Weights of a small contrastive audio-text model: text encoder norm layernorm.
Rows from block 9 of the audio encoder of a small contrastive audio-text model, named by matrix and row number. Rows with one number belong to one neuron. Each number is 128 + 24 x the weight over its row's rms, rounded and kept within 0 to 255. All counts start at 0. Numbers have three digits each.
Before each neuron's rows are labels from the 100 clips, of 14976, where the neuron reaches its highest value: "strongest on" is what is common among them; "loudest" is the band of the loudest frequency at the time of the peak. Only what is clearly more common there than usual is listed. The data: read English sentences (LibriTTS-R). In brackets: how many of the 100, against the usual share in percent.
# fc1: MLP up (encoder.blocks.9.mlp.fc1.weight, 1024x256), inputs 0-63
# fc2: MLP down (encoder.blocks.9.mlp.fc2.weight, 256x1024, transposed), outputs 0-63

strongest on: voice: male (83 vs 47.9)
loudest: 500 to 1000 Hz (64 vs 7.3)
fc1.117:149124119121108124079115067124134167160177111087177132099145115126122104098123105129115125138107159129105111121142125133119138135113090119126120095116113141122154102126136154124162138135132100
fc2.117:134112151106162110112139137131180142074090134141134142126169122123164147170152107117128142138149153155145122128131088105120130096136160141165112184111138139125112088107157136151118095163096138

strongest on: voice: male (98 vs 47.9)
loudest: 250 to 500 Hz (51 vs 12.2)
fc1.285:115107163147139180138076151165127113117169145109164131116168115113127117137122171164104136111091167138136143107109143143124148102095151181090146121146105145094135113094144145135154133150100126
fc2.285:107105109077113151086099122158129087126111125144159184145133119141104194154149113101099129167122133129115118120115142092134171129157102105102142099115147158099120115133112150126127126137080107

strongest on: the word "that" (30 vs 13)
loudest: 500 to 1000 Hz (37 vs 7.3)
fc1.493:068112138145130154127125125098108114132108123177166118121161131146145135114118142126109094059078152122129143110118094154129089078076144107101139090132146091120083108138139109114113100117106118
fc2.493:112119110138113148127126121173092134132095096136121104117114111111156097139164136092143154170133149108119128156140112150121124126137125114087072097113128133118138076128186089103162114136109082

strongest on: the word "i" (73 vs 20.3)
loudest: 1000 to 2000 Hz (34 vs 2.1)
fc1.421:135113157139112105116120100078113153119147096147138109083110103096140127132133132127105112096151147103126128132101107102114082125100091128105142128101166105134138150145138131097095138128094127
fc2.421:105112138162192119145129142135117144124119139124130146143118149160166150166121124113135139148136144123087096163167101206113094108122147115149130151126138120158115125128139134123153114076089134

strongest on: voice: male (78 vs 47.9)
loudest: 250 to 500 Hz (40 vs 12.2)
fc1.301:150120137081162102126075129106121115153160100124118134135147124120092133056137134139119163117096128141117136141135138123125103130137117167119144098112125147095112094158140105147093108119126078
fc2.301:160133119127136106133142133175108134124124114103137129127131147136145121098153161103115071093095132144167110153123104111127135116126099137125137148118126156115076145118125166144119143143141127

strongest on: the word "she" (25 vs 8.6)
loudest: 2000 to 4000 Hz (45 vs 2.3)
fc1.748:110150103143130142095112064089135147107112142109150118127139116161097104101117136121109145069092124127119104113129107115110133118127125137094111124093101125110129139116135088150141155126147097
fc2.748:178120155150118135129114120062097139092103137140131144103123169130086111129138098103119144140122137127118158068132115130155142171141137137118124107150128130161125129107104124199146161095161131

strongest on: voice: female (91 vs 52.1)
loudest: 250 to 500 Hz (29 vs 12.2)
fc1.480:138151132128134116118096124121121155123081123122091077125134123153129163131152139101136176121126118154135137167183104161121162117129113135122132104109103106108142141117154158092099120170114094
fc2.480:141138156120108120135131129114123132162109130098109100104142161118126152119073121150167070150095128107118151130139136124124104126124145142100136125124107127154178151149122158120133097163097145

strongest on: voice: female (81 vs 52.1)
loudest: 250 to 500 Hz (42 vs 12.2)
fc1.629:087164092128137143114140130084118118102161143087165110138086075115108095111131121114147134128142149125147102080120158144129141152167098101130139134142120075129133121140129155123138142134097150
fc2.629:170150116131104080104108168172136134147121122140131131095090113123159125102110118158130187126096059100127095107121151123153118113124130135174148108125080152147151187147133143117125120124142143

strongest on: the word "she" (32 vs 8.6)
loudest: 2000 to 4000 Hz (55 vs 2.3); 4000 to 8000 Hz (38 vs 5.2)
fc1.210:139138084128144092078141107095103143107145142108107116118144080148092090097125134120129160100132173099147085128116134098152143136133138147099138115092128112093147094135146100120117141138148117
fc2.210:176107139175114127148156088099156122137154116157122107142134115140156112117133161154134132109141113089084115171132119180141095134117095135125118131093132144162153091135168141140129150110115127

strongest on: the word "she" (25 vs 8.6)
loudest: 2000 to 4000 Hz (74 vs 2.3)
fc1.683:101148119115152130090081104112143130179118119145157142081139117104133098103105140122124101057092137155124104108144127117116136126107114136093106122120099122103139105107110145095157156104113074
fc2.683:182137167110127113107111143060094143080177133139143099105146097133099120121117131108132115147097123140108106139167129151135111143094116117138155114138179139146065099153142156143115080137153127

strongest on: the word "said" (49 vs 9.4)
loudest: 4000 to 8000 Hz (63 vs 5.2)
fc1.759:106154142156090139110129102118093131110131139095128133084099108131115082139129120082150134044131149130154112098116144084086109113143102154083159154114117086111083122142134120141107118135110149
fc2.759:140123124140143154112128185088111150119122160139108125124122135139137108092141146122117145134114105106137111121139104123129112089108164112103191083162091086148092096129093143157061129129135141

strongest on: the word "i" (43 vs 20.3)
loudest: 500 to 1000 Hz (35 vs 7.3)
fc1.690:120098085103157129142154152081108106129141139124162133139086138142107105134154155131130083085119109117109157129141149153141130128115136169137104111105121117147149107146173084143135128116128102
fc2.690:105156052077148138099079151120102110100152139110114109141111119118149087122101125165125105080098114167110112123149149105112145163111121172154145147124124124139109146132083105124085117130121171

strongest on: the word "his" (25 vs 10)
loudest: 250 to 500 Hz (42 vs 12.2)
fc1.524:113123105135087112113105135155110169094106150120193146109162140090116107142144132114097097170118162126143132105127120131161089092151114131104129124129157135146147140114096142102130076109125105
fc2.524:130153082124114096081136085140111105128130172148154130159168144134129128170165107109129147128168154175135077153160060129164128069134103105078120141145112142125132120126132155118172150130112119

strongest on: the word "i" (41 vs 20.3)
loudest: 1000 to 2000 Hz (40 vs 2.1)
fc1.657:155148162146133156136141162122141105114113114111136169175117159141127090085127133138093119115123157116093102169134122155132141121192125137106133147105153108146157123116096108139143167139107112
fc2.657:123098095080172087187107130116121089096130109119116117177154130090147157110157133125152126089124092145134110121133142111118143125138110132115113091138139140137097113143136144133120118100135158

strongest on: voice: female (83 vs 52.1)
loudest: 250 to 500 Hz (45 vs 12.2); 500 to 1000 Hz (38 vs 7.3)
fc1.89:107127083113108167145179098120153171126145113125140115124145145137148111108154135134140142116151147128123132119092142148145140078150120131121159074122104105159111088080160138163110118119111138
fc2.89:145119149139139151134098088141144138101134141110165094119141100140091116160103109081140151116139144119133168146116098109134119069127135153132092128109116121122136111111157111112155120110115117

strongest on: voice: female (95 vs 52.1)
loudest: 250 to 500 Hz (46 vs 12.2)
fc1.378:150120083109099170095076109126155104120165115092162095104139133139105145107132122069112129151128136132141089161082104167117077137140151106109077153164135123119128140169115103174132152165121143
fc2.378:147181096142110117140144105120111134157130153144114105098118134137103090123152126139162134096147121135129079127112130129129129120113174166132093132101140145143116149097126119122112137119108179

strongest on: voice: male (84 vs 47.9)
loudest: 250 to 500 Hz (34 vs 12.2)
fc1.569:132111073095126125139174137076103144116151104102122129124139145101139142083143129092149141093095159164152082102079129139135141115112137179135099137186141130110112107127140103146139108149156095
fc2.569:118144087120117143130114104128114159135158123161101153074163142175178141104153124138125151115110092144158128107144142130132135082152140154156129131166142125120094119084140107147126169089116129

strongest on: voice: female (98 vs 52.1)
loudest: 250 to 500 Hz (41 vs 12.2)
fc1.678:112158114098091101096142110096103139145124156083158104102113073119094139129094127086134125129110140126136091116114121155125125124176085132119116105115108079131135124165128149113158140138115123
fc2.678:176183175112101111114079106135100188154106105085126129101131118137141139123110096124126144134092138141129099137105125101134113142137140152115099151116143125131140147184164099146124111179171147

strongest on: voice: female (80 vs 52.1)
loudest: 2000 to 4000 Hz (42 vs 2.3)
fc1.184:118133154114086136139117148117103104120137090148159151152151139125130099149090115108095106096130121166147105176140176090144101086115127114128135117119130092147125094123115091146109105102151104
fc2.184:105114094171167133094130150128113149051137096160162137132096120148110134100090135115119149122117115149143158146084126174146128122147109223113168143135163163143124106092129143157126109106152145

strongest on: voice: female (96 vs 52.1)
loudest: 250 to 500 Hz (30 vs 12.2)
fc1.182:143155083122123119122127084122121123178127123123167124091137099130101144107149087118109114079124132142156096126139137172105151123144111165101134114098138073137131101150121121132133164109116068
fc2.182:117151125115119129137079120077125125119112108135149127107191130119149133124118118148158162134143133149108122147135094170120097075112114140154123117153131105145104102180146125173126140062130150

strongest on: the word "the" (76 vs 48.9)
loudest: 250 to 500 Hz (36 vs 12.2)
fc1.317:144095151130139124133130093108122124135164105102150131143184122121113111139173154144099161082097136151137157124124123106127110115116141142102137099130113157124093111110133117169080130132129126
fc2.317:138148140095104165125143112091083113147100158156104139128173161159144133129134155168141145146137104130137111102128128114152155150133133130140119153122149116098115110125116165136157124086148140