From a checkpoint of a small contrastive audio-text model.
Model: 18.3M parameters, log mel input, encoder arch transformer, text encoder width 320, text encoder norm layernorm.
Data: trained on read English sentences (LibriTTS-R), 15625 training examples, 41.0 epochs.
Rows from block 9 of the audio encoder of a small contrastive audio-text model, named by matrix and row number. Rows with one number belong to one neuron. Each number is 128 + 24 x the weight over its row's rms, rounded and kept within 0 to 255. All counts start at 0.
After each neuron's rows are labels from the 100 clips, of 14976, where the neuron reaches its highest value: "top examples" is what is common among them; "loudest" is the band of the loudest frequency at the time of the peak. Only what is clearly more common there than usual is listed. The data: read English sentences (LibriTTS-R). In brackets: how many of the 100.
# fc1: MLP up (encoder.blocks.9.mlp.fc1.weight, 1024x256), inputs 0-63
# fc2: MLP down (encoder.blocks.9.mlp.fc2.weight, 256x1024, transposed), outputs 0-63

fc1.580 [117 156 123 106  97 137 114 169 132 105 153 136  86 138 167 113 145 126  95  92  52  88  83 118 103 120  97  80 158 111 129 149 154  98 146 113 108 105 148  91 119 115 117 127 124  81 151 136 134 122 126  82 136  90 150 123 121 161 133 157 124 109 115 147]
fc2.580 [116 135 140 122 150 129 117 104 130 161 126 140 129 148 117 139 165 125 149 146  80 114  86 141 126  93 120 155 115 142 153 166 123 117 144 130 135 125 168 128  93 136 149 104 173 149 127 102 116 151 147 124 131 181  97 119 116 105 113 154 136 141 108 156]
top examples: voice: female (86)
loudest: 250 to 500 Hz (32)

fc1.567 [110 122 143 161  79 153 156 127 137 135 138 124 118 106 127  99 111  84 108 130 136 162 157 130 102 110 112 111 115 155 109  87 106 120 154 135 150 143  98 136 184 126  88  89  94 128 100 139 140 158 151  91 121 103 115 132 105  95 136 106 163 141 117 121]
fc2.567 [135 158 130 173 102 166 152 142  85 149 119 122  99 119 107 130  74  98 149 148 100 185 123 119 119 131 118 145 103 143 166 112 155 142 145 171 147 120 139 143 157 118 130 124 120 109 164 109 119 110 188  96 143 115 102 140  74 131  87 165 122 125 114 154]
top examples: voice: female (81)
loudest: 250 to 500 Hz (36); 500 to 1000 Hz (32)

fc1.100 [114 149  86 127 131 153 105 108  82 155 127 156 167 173 101  92 113 115 101 110 113 114 135 132 141 159 163 147 100 129 118 121 149 185 130  86 113 146 159 115 111 119 140 135 130 130 140 106 131 139 144 161 112  75 111 145  94 127 140 132  91 157  95 128]
fc2.100 [149 122 137 155 110 145 140 173 116 137 127 124 181 140 148 154 100 105 125 134 141 151 106 123 126 137 121 153 106 130 115 127 149  98 126 163 142 105 131  92 132 177 143 152 152 161 122  92 103 132 121  99 119 122 133 136  76 148 141 115 187 100 117 181]
top examples: voice: female (93)
loudest: 500 to 1000 Hz (64)

fc1.496 [ 99 128 149 139  96 129 152 146 125 122 121 105  88 138 140 130  98 126  84 154 153 183 117 154  88 126 164 166 118 101 169 142 146  92 107 166 100 130 145 118 110 111 131 160 125 126 130 150 129 113 150 153 102 101  83 122 171 128 116 123 132 139 134 124]
fc2.496 [141 111  78 133 119  99 137 118 145 126 105  83 156 102 148 127 105  75 140 130 109 107 115 127 162 140  83 118 110 151 111 157  77  98 110  83 157 107 138 147 114 129 126 123 136 108 143 156 102 154  87 150  98  86 109 134 117 129 132 151 121 136 144 141]
top examples: voice: female (98)
loudest: 250 to 500 Hz (47)

fc1.523 [153 152 137 161 144 109 102 102  81 133 110 188 137 104 137 135 127 162  74 156 126 135 116  90 114 153 140 144 137 104 103 131 110 181 131  81 113  83 156 148 139 103 115 144 155 100  99  96 149 134 137 139  88 117 173 193 123  71 128 144 142 105 100 124]
fc2.523 [121 137 135 134 140 125 144 146 118 135 163 167 167 154 165 114  91 126 133 144 135 136 100 131 152 127 137 140  77 177 169 149 153 132 103 131 129 139 124 134 140 105  86 161 155 126  93 107 128 142 153 132 145 149 125 140 133 121 145 141 170 155 115 156]
top examples: voice: female (82)
loudest: 500 to 1000 Hz (29)

fc1.658 [155 150 122 122  94 146 135 133 121 136 149 139 118 165  83  79 109 154 128 105 145 149  94  77 100 103 131 130 136 124 103  97 140 154 124 113 156 168 117 161  76 114 138 146 121 118 123  72 115 144 114 162 107  96 137 149 137  99 176 161 134 147 149 120]
fc2.658 [136 150 144 104 135 135 106 139 147 139 141 154 159 114 168 144 111 150  92 116 135 148 162 122 113 108 108  96  86 123  97 137 151 163 140 137 124 135 132 149 179 125 168 134 151 136 123 141 143 175 157 114 113 102 103 136 141 137 150 130 107 114 125 106]
top examples: voice: female (79)
loudest: 500 to 1000 Hz (43)

fc1.124 [133 121 152 130 128 142 116 163 126 109 179 142 170 161  97  98 135 144 134 165 155 142 162 119 141 147 130 135 121 134 150 113 112 145  98  98 116 162 164  94  85 145 120 148 132 106 129 133 146 176 148 114 104 146 107 153 173 141 133 177 147  99 178 139]
fc2.124 [122 143  93 116 150 162  99 164 136 120 126 148  91 180 171 142  83 135 139 134  93 130 140 131 152 152 101 157 116 135  91 108 126 109 159 156 119 159 153 138 169 151 165 120  69 118 123 168  82 170 113 125 161  97 128 140 136 114  93  80 140 109 124 130]
top examples: voice: male (85)
loudest: 500 to 1000 Hz (42)

fc1.207 [115 170 137  95 159 124 101 120  90 161 150 122 137 101  82 104 132  99 125 104 140 111 109 104  87 141 151 165 147 138  89 117  96 150 139  96 112  86 111 153 116 156 116 125 128 167 162 149 142 159  98 126 146 124 114 152 146 121 130 125  86 116 159 131]
fc2.207 [150 108  82 121 113 140 106 154 121 144 145 125 101 143 139 114 111 147 133 109 136 149 145  91 150 154  89 101 116 134 137 118 100 117 115  96 129 167 115 131 138 119 122 156 106 129 113 144 114 163 156 141 122  91 105 137 171 128 102 190 136  70 116 150]
top examples: voice: female (85)
loudest: 250 to 500 Hz (42)

fc1.681 [164 140  86 142 134  86 115 110 136  74 105 177 147 137 110 128 168 137 136 140 106 115 106 120  87 142 167 134 119 132 110  86 124 115 114 122 132 102 137 122 127 116 105 117 173 170 162 135 145 101 129 152 119 145 116 155 109 132 152 153 161 145 117 135]
fc2.681 [151 117  92 111 131 133 115 111 128 121 116 111 157 102 134 120 117 141 166 102 127 100 139 106 135 106 151 155 100 106 142 126 148 140 122 132 110 111 114 105  77  99 124 124 121 145 131 125 143 111 103  99  97 125  99 140 147 124 121 129 113 111 143 148]
top examples: voice: female (85)
loudest: 4000 to 8000 Hz (34)

fc1.561 [ 87 134 138 106  96 166 134 140 103  84 154 148 128 125 126  85 145 125 100  83 115 171 137 138 159 131 124 176 144 103 139 152 173 141 115 137 104 135 138 118 117 121 150  98 151 155 135 135 132 137 119 114  98 113  92 151  79 107 149 110 111 128 132 145]
fc2.561 [127  95 136 144 132 174 119 109 105 146 145 172 139 101 165 163 132  98 106 139 149 139 114 130 154  77  81 118 108 114 163 109 117 108 173 144 121 137  91  99  73 192  84 111 142 146 147  99 127 160 155 110 109 113 154 124 121 129 111 105 167 109 124 136]
top examples: voice: male (88)
loudest: 500 to 1000 Hz (41)

fc1.633 [ 78 154  79 163 173 141  90 152 116  93 100 123 124 128 152  92 112 108 164 125  87 128  90 106 167 145 177 130 159  85  56 148 133 130 121 150 118 123 124 120 115 124  84 169 146 149  96 147 110 111 160 132 119  73 157 189 159 141 117 108 125 118 127 146]
fc2.633 [107 125 109 131 130 116 148 194 140 121  99 146 125 137 115 141  86 172 190 116 131 130 108  91 115 158  92 120 123 156  95 112 154 134 147  82 123 116 128 159 134  81 113  98 136 135 105 131 152 103 127 141 163 124 122 141  97 112 108 118 100 163 113 120]
top examples: voice: male (82)
loudest: 250 to 500 Hz (40)

fc1.450 [136  92 109 112 129 113 141 114 156  88 170 132 124 130 105 140 122 140 129 167 121 152  94 138 111 162 110 148 112 132 124 108 142 127 108 133 115 122 170  98 133 106 134 102 178 132  88 138 120 147  95 108  98 109  97 118 164  95 134 121 130  94 165 110]
fc2.450 [124 168 130 153 171 102 167 119 122 135 104 160 105 123 129 135 180 131 129 154 138 115 149 139 113 169 178 125 157 153 156 131 116 111 119 121 130 119 120 101 166 142 147  95  97 131 128 131 158 151 115 104 102  89 137 123 160 129 145 139 117 154 124 135]
top examples: voice: male (93)
loudest: 250 to 500 Hz (50)

fc1.446 [109 105 149 123  82 117  90 145 167  96 108 110  90 175 119 131 146 108 133 116 101 134  95 121 129 139 181 112  84 116 149 126 136 116  91 131 124 113 115 106 128 118 142 146  92 105 140 137 146 168 103 151 143 128 155 148 111 142  77  93 161 135 136 140]
fc2.446 [131 136 116 126 162 123 113 128 141 124 137 136 139 147 112 142 125 174 159 139 179 112 140 134 130 147 131 166 141 108  88 132 144 138 110  93 139 166 116 137 125 119  98  61 118 159 107 151 154 177  85  94 146 121 114 135 128 141 121 152 129 139 129 138]
top examples: voice: female (82)
loudest: 1000 to 2000 Hz (26)

fc1.352 [161 120 144 126 122 132 164 129 140 106 154 160 139 132 167 147 164 139  89 117 141 100 102 117 146 106 107 153 129  77  76 115  99 103 135 105 107 146 105 123 118 141 122  94  99 163 119 128 106 139  94 131 152 111 124 108  93 109 171 124 134  99  97 142]
fc2.352 [157 143 143 127  93 124 154 108 140 130 133 161 112 109 164 152 104 138 130 141 127 145 129 150 186 115 129 150 151 155 194 149 154 117 156 153 126 142 139  98  98 179 108 102 140 123 136 135 137  89  97  86 127 167 106 147 107 115 132 128 113 128 112 145]
top examples: voice: female (90)
loudest: 1000 to 2000 Hz (39)

fc1.618 [106 160 137 113 116 144  84 134 154 152 107 174 120  99 114 119 159 122 139 149 161 136 110 148 142 124 113 116 117 136 158 131 115 158 155  79 164  95 126 139 139 127  56  89 141 125 166 154 124 100 142 106 101 138 178 124 168 140 163 108 124 130 154 131]
fc2.618 [139 111  98 155 150 146 122 122 110 145 148 111 115 124 162 155 138  96 109 127 128 201 151 145 103 146 138 107 135 122 108  98 151 135 186  76 188 160 132 137 123 126 130 160 119 175 104 127 153 146 134 148 102 112 158  84 114 122 171 136 117 114 164 119]
top examples: voice: male (75)
loudest: 250 to 500 Hz (31)

fc1.691 [ 87 127 135 122 161 157 103 134 116  81 145 128  78 149 142  88 149 118 114  93  74 118  96  85 156 130 146  98 128 128  97 170 135 135 132  85 115 110 135  79 169 110 131 106 139 105 140 140 155  98 136 119 108  86 142 121 128 126 135 114 146 107  96 157]
fc2.691 [133 107 145 144 146 128 119 166 150 148 159 136 125 119 118  92 132 163 158 119 158 135 145 113  85  74 135 146 156 127 115 179 109 128 164 102 129 125 151 159 144 144 162 152 139 112 112 124 156 122 160 139 102 176 131 160 156 134 141 131 107 120 148 143]
top examples: voice: female (87)
loudest: 250 to 500 Hz (42)

fc1.363 [ 93 108 136  80 108 139 164 125 100 131  85 120  88 172 122 130 113 141 120 104 146 138 129  96 157 112 119 115  82  95 135 167  99 126 112 128 142 104 115 141 138 125 141 105 139 112 133 130 115 130 168 119 157 120 101 122 146  98 119 111 120 104 138 169]
fc2.363 [107 157  81 169 114 140 151 107 131 131 149 173 111 113 124 139 127  84 165 155 115 133 114  99 125 107  96 135 173 133 120 107 110 105 141 113 145 123 120 114  86 157 107 101 130 133 120 127 143 131 124  78 150 145  79 127 188 153 128 178 123  95 141 188]
top examples: voice: male (80)
loudest: 250 to 500 Hz (36)

fc1.44 [155 139 130 113 133 110 103 133 109 159 151 149 105  83 148 127 109 155  82 100 127 157  81 129  85 125 164 108 139 114 119 178  97  96  69  98 162 132 113  98  98  99 159 177 126 129  94 101 130 112 163 103 120 104 103 151 138 110 121 109 158 144 109 122]
fc2.44 [154  79 125 121 190 113 144 130 125 109 108 164 121 115 113 108  83 173 150 118 157 108 128 176 103 142 103 134 155 110 146 133 142 113 130 126 151 185 127 145 105  93 152  99 143 102 142 100 122 130  82  96 142 153 156 132 127 114 132 106 137 157 113 114]
top examples: voice: female (85)
loudest: 500 to 1000 Hz (25)

fc1.737 [126 107 100 153 143 123 172 157 103 144 139 114 109 119 140 132 157 135 112 151 153 108 120 140 108 131 121 177 121 119  98 146 115 118 106  95 139  97 136 130 128 140 127 146 160 114 131 115  90  90 159  92 108 101 139 112 108 133 152 126 162 100  88 166]
fc2.737 [119 152 176 165 136 125 147 166 167 126 183 117 119 163 172 132 131 119 110 123 101 152 108 118 109 106 155 114 115 158  88 118 113 113 108 111 104  89 131 114 120 116 114 144 158 128 158 132 133 165 152 154 115 120  91 125 115 125 120  89  97 100 103  95]
top examples: voice: male (86)
loudest: 250 to 500 Hz (64)

fc1.635 [101 139 130 128 162 144 177 124 140 151 106 134 150 142 128 170 112  76 165 184 127 114 156 148 131  86 136 153  67 160 115 141 119 156 138 115 137 152 118 112 136 170 137 131 111 152 166 167 153 143 173 124 149 145 142 142 101  80 145 134 137 119 157 123]
fc2.635 [ 90 154 120 173 137 108 113 130 148  99 132 128 100 159 108 112 156 144 154 165 160 133  94 153 102 105 168 106 170 114 154  99 107 112 132 147 139 126 122 109 131 109 141 115 124 128 118 138 140 149 119 158 128 127  97 179 116 107 117 131 142 118 121 182]
top examples: voice: male (75)
loudest: 250 to 500 Hz (45)

fc1.705 [125 109 133  97 182  81 133 102 125 108  64 109 120 105  98 115 105 102 112 199 128 102  86 139 126 141 186 118 126 170  73 100 130 130 114 154 162 133 104 158 132 154 128 174 142 153  95 143  82 105  88 124  79 100 111 132 148 139 158  48 117 148 117 119]
fc2.705 [144 117 133 131 139 125 132 123 100 129 151 121 118 168 196 122 138 120 131 147 111 153 124 142 115 133 122 150 138 130 105 140 137  92 105 101 134 107  95 118 167 101 150 147  99 110 170 139 148 147 132 110 108 150 129 124 159 149  94 128 171 133 114 121]
top examples: voice: female (79)
loudest: 250 to 500 Hz (31)

fc1.605 [101 162  89 154 119 141  62 132 108 107 135 113 101 126 147 134 165 125  93 138  86 118 114 108 112 131 133 140 118  99  96 155 123 143 118  96 124 125 159  84 110 132 128 130 100 101 121 107 133 111 138  87 172 129 142 158 136 127 131 113 108 123 136 119]
fc2.605 [116 116 167 126 137  87 140 131 167 150 114  43 147 104  85 140 151 142 160 111 138 158 129 122 123  79 115 126 104 135 142 186 123 121 127 119 135 112 172 129 107 151 138 120  95 139 122  86 106 137 108  93 145 154  83 131  95 151 131 111 114 111 131 146]
top examples: voice: female (93)
loudest: 250 to 500 Hz (45)

fc1.366 [ 97 141  77 130 106  98 119 127 102 130  86 141 131  67 148 118 132 124 172 147 130 133 156 149 106 111 131 150 106 141 136 120 115 144 150 122 128  93 100 142 164 136 144  87 158 128 147  96 114 130 146 128  96 109 101 160 109  93 128 112 114 112  94 151]
fc2.366 [121 118 136 186 147 138 131 164 123 111 112 154 127 138 121  99  50 118 149 189 140 149 137 112 114 161 166  93 123 149 101 115 153  89 135 107  99  92 124 152 116 157 102 150 158 132 120 142  99 128  98 152 123 109  73  99 129 107 115 121 121 127 132 135]
top examples: voice: male (89)
loudest: 250 to 500 Hz (29)

fc1.203 [123 151 123  72 102 100 112  79 108 175 155 163 140 205 109 181 169 123 164 178 140 166 133  92 129 152 177 122 143 124 112 135 151 110 120 171 154 139 104 138 150 129 135 120 111 114 145 101  99 155 154 124 142  92 143 140  97 141 154 102 114 127 148  66]
fc2.203 [112 117 104 135 123 156  50 148 119 137  93 127 152 131 142 146 146 127 175 146 114 147 145 103 106 135 136 134 127 115 127 119  89 119 120 123 152 112  93  55  95 104 116 147 142 149  98 134 119 174  72 135 138  87 115 137 162 117 150  93 128 142 152 120]
top examples: voice: female (96)
loudest: 500 to 1000 Hz (26)

fc1.612 [ 96 111  78 109 142 147 125 147 131 137 152 119 107 107 178 110  91 136  99 111 107 147 126 150 108 145 127  96 147 116 163 154 140 123  93 104 148 107 117 129  92 186 149 135 166 116 105 144 153 121 155  97 149 130 121 120 130 147  73  87 113 135 109  94]
fc2.612 [130  90 126 107 153 138  87 173 108 119 110 152 141 121 123 116 136 157 124 118 103 157  96 140 116 129 125 140 114 111 161 144 170 160 131 117 135 143  87 121 113  97 142 131 120 118 128 128 128 139 132 157 147 142 120 168 144 105  97  88 112  96 115  86]
top examples: voice: male (78)
loudest: 250 to 500 Hz (68)

fc1.686 [115 101 162 146 134 125 116 123 113 102 139 119  87 123 127 135 123 135 147  91 163 133 109 120  94 105 106 124 142 114 110 132  68 104 164 125 117 115 134 106 147 135 123 121 110 195 158 117 148 134 134 127  98 125 153 110 149 123 172 144 163  91 124 155]
fc2.686 [110 147  84 127 148 138 120 150 119 125 132 111 116 117 120 128 157  86 131 114  87 142 143 108 150 149 108 165 110 131 107 107  73 131 121 168 122 140 112 121 142 114 121 119 120 138 111 106 176  92 162 113 111 140 143 166 119 145 130 125 134 152 144 141]
top examples: voice: male (76)
loudest: 4000 to 8000 Hz (31)

fc1.507 [108  97 102 128  82 129 121 138  94  87 126 114 137  96 116 130 144 157 126 164 158 139 110 103 107 134 148 134 113 144 101 102 119 149 132 129 145 146  73 160 113 124 144 147 147 131 117 188 147 112  91  77 104  99 131 107 119  90 154  86 159 130 147 139]
fc2.507 [100 131 134 123 181 127 114  96 139 129 107 126 114 118 110 102 119 139 102 104 125 155 127 100 167 169  94 140 150 135 128 135 118 118 142 113 131 141 168 101  88 127 136 124  72 101 121 100 118 140 156  88 127 116 118 114 105 133 161 156 185 156 157 103]
top examples: voice: male (89)
loudest: 250 to 500 Hz (40)

fc1.707 [144 108 101  93 165 116 110  93  98  95 133 123 128 120 154 126 125  86  96 110 120 122 145  98 156 174 153  89 110 162 149 126  93 131 137 119 130 103 114 146 102 105  97 113 149  92 152 143 136 159 139 162 160 144 109 134 146 106  97 124 105 143 164 131]
fc2.707 [152 129 133 158 156 121 150 108 129 113  80 144 166 125 108  95 140  73  70 157 170 186 118 124 138 147 149 153  97 151 114 138 129 122 108 180 132 126 136 138 111  79 129 173 147 128 104  84 111  96 130 119 193 133 130 134 105 106 141 140  94 102 126 157]
top examples: voice: male (79)
loudest: 4000 to 8000 Hz (57)

fc1.679 [109 156 114 125 139  94 135 135  87 105 169 145 146  90 158 117 167 155 135 151  59  93 143 143 144 118 108 149 117 131 148  95 127 117 104 166 124 165 146 150 151 132 105 145 176 177 134 135 103 177 122 135 152 118 133 114 126 132 108 145 125 147  92 126]
fc2.679 [ 71 134 136 102 123 175 124 107 114 138  98 129 147 114 118 133  88 144 147 120  95 107 160 146 101 142 112 146 156 113 140 141 117 131 163 167 147 155 119 153  94 105  80 143  62 150  90 102 128 162 152 121 128 164 149 142 147 119 134 143 120 113 193 128]
top examples: voice: female (87)
loudest: 250 to 500 Hz (59)

fc1.180 [102 116 123 118 109 158 120 155 140 167 133 116 125 106 112 118 127 156 159 160 168 155 109 130 137  94 142 126 133 134 159 109 123  97 166 105 128 121 130 112 169 160 156 131 124 163 123 180 120 170 110 127 137 147 144 160 150 115 119 119 133 111 133 116]
fc2.180 [101  75 132 140 166 145  97  91  91 131 164 102 106 121 125  80  72 148 104 144  85 124 168 120 136 147 140  95 160 115 119  98  65 157 138 122 131 175  71 120 116 158 146 170  55 142 103 147 105 133 124 138 130 165 137 125 130 167 129  78  92 125 139 128]
top examples: voice: male (87)
loudest: 250 to 500 Hz (37); 500 to 1000 Hz (36)

fc1.84 [101 144  86 148 117 140  77 115 149 157 131 163 123 179 122 101 121 119 140 135 117 168 104 124 146 138 169 157 107 141 129 108 171 112  66 124 144 139 156 126 149 187 129 128 161 129 130 139  99 166  97 113 148 172  94 126 128 115 102 124 115 102 120  93]
fc2.84 [ 86 130 161 145 123 128 121 137 113 132 130 114 101 145 164 123 165 122 126 133 144 137 106 133 121 132 122 113  99 158 150 184 139 172  86 142  84  99 120 165 119 103 120 147 130 138 123 143 107 106 124 151 144 114  96 145 131 120  81 123 110 160 125 124]
top examples: voice: female (92)
loudest: 500 to 1000 Hz (36); 250 to 500 Hz (36)

fc1.489 [100 139  72 133 116 168 134 136 121 127 156 119 115 125 163  67 116 131 102 140 132 106  99 107 145 110 126 154 117 166 111 113 102  90 140 133 140 112 107 143 109 146 104 105 124 138 101 163 152 151 143 141 136  89 106 107  86 114  96 155 146 138 112  88]
fc2.489 [171 116 115 132 121 140 114 117  86 129 145 107 126 108 123 124 103 130  88 136  88 164 122 195 124 105 127 115 107 107 126 135 135 124 171 155 145 159  96 139 157 165 120 157 120 136 107 117 128 123 176 125 115  69 114 121 136 124 131 141 166 106 142 126]
top examples: voice: male (83)
loudest: 250 to 500 Hz (32)

fc1.498 [109 130 140 109 140 159  99 110 113  97 106 111 148 155 135 108 138 127 112 150  75 140 124 152 135 151 136 119 129 141 151  98 147 143 130 117 108 134  89 154 133 183  89 137 137 115  73 119 152 146 173  91 117  89  99 117 137  92 106 156 102 156 112  81]
fc2.498 [133 159 135  82 121 126 128 122 116 135 101  91 139 125 145 114 118 148 121 128 119 140 151 125 129 170  93 143 124 133 113 114  99 122 146 110  68 162 145 113 144 125 137 140 147 133 111 132 115  96 101 148 163  96 162 147 140 116 120  92 125 114 121 143]
top examples: voice: male (75)
loudest: 250 to 500 Hz (49)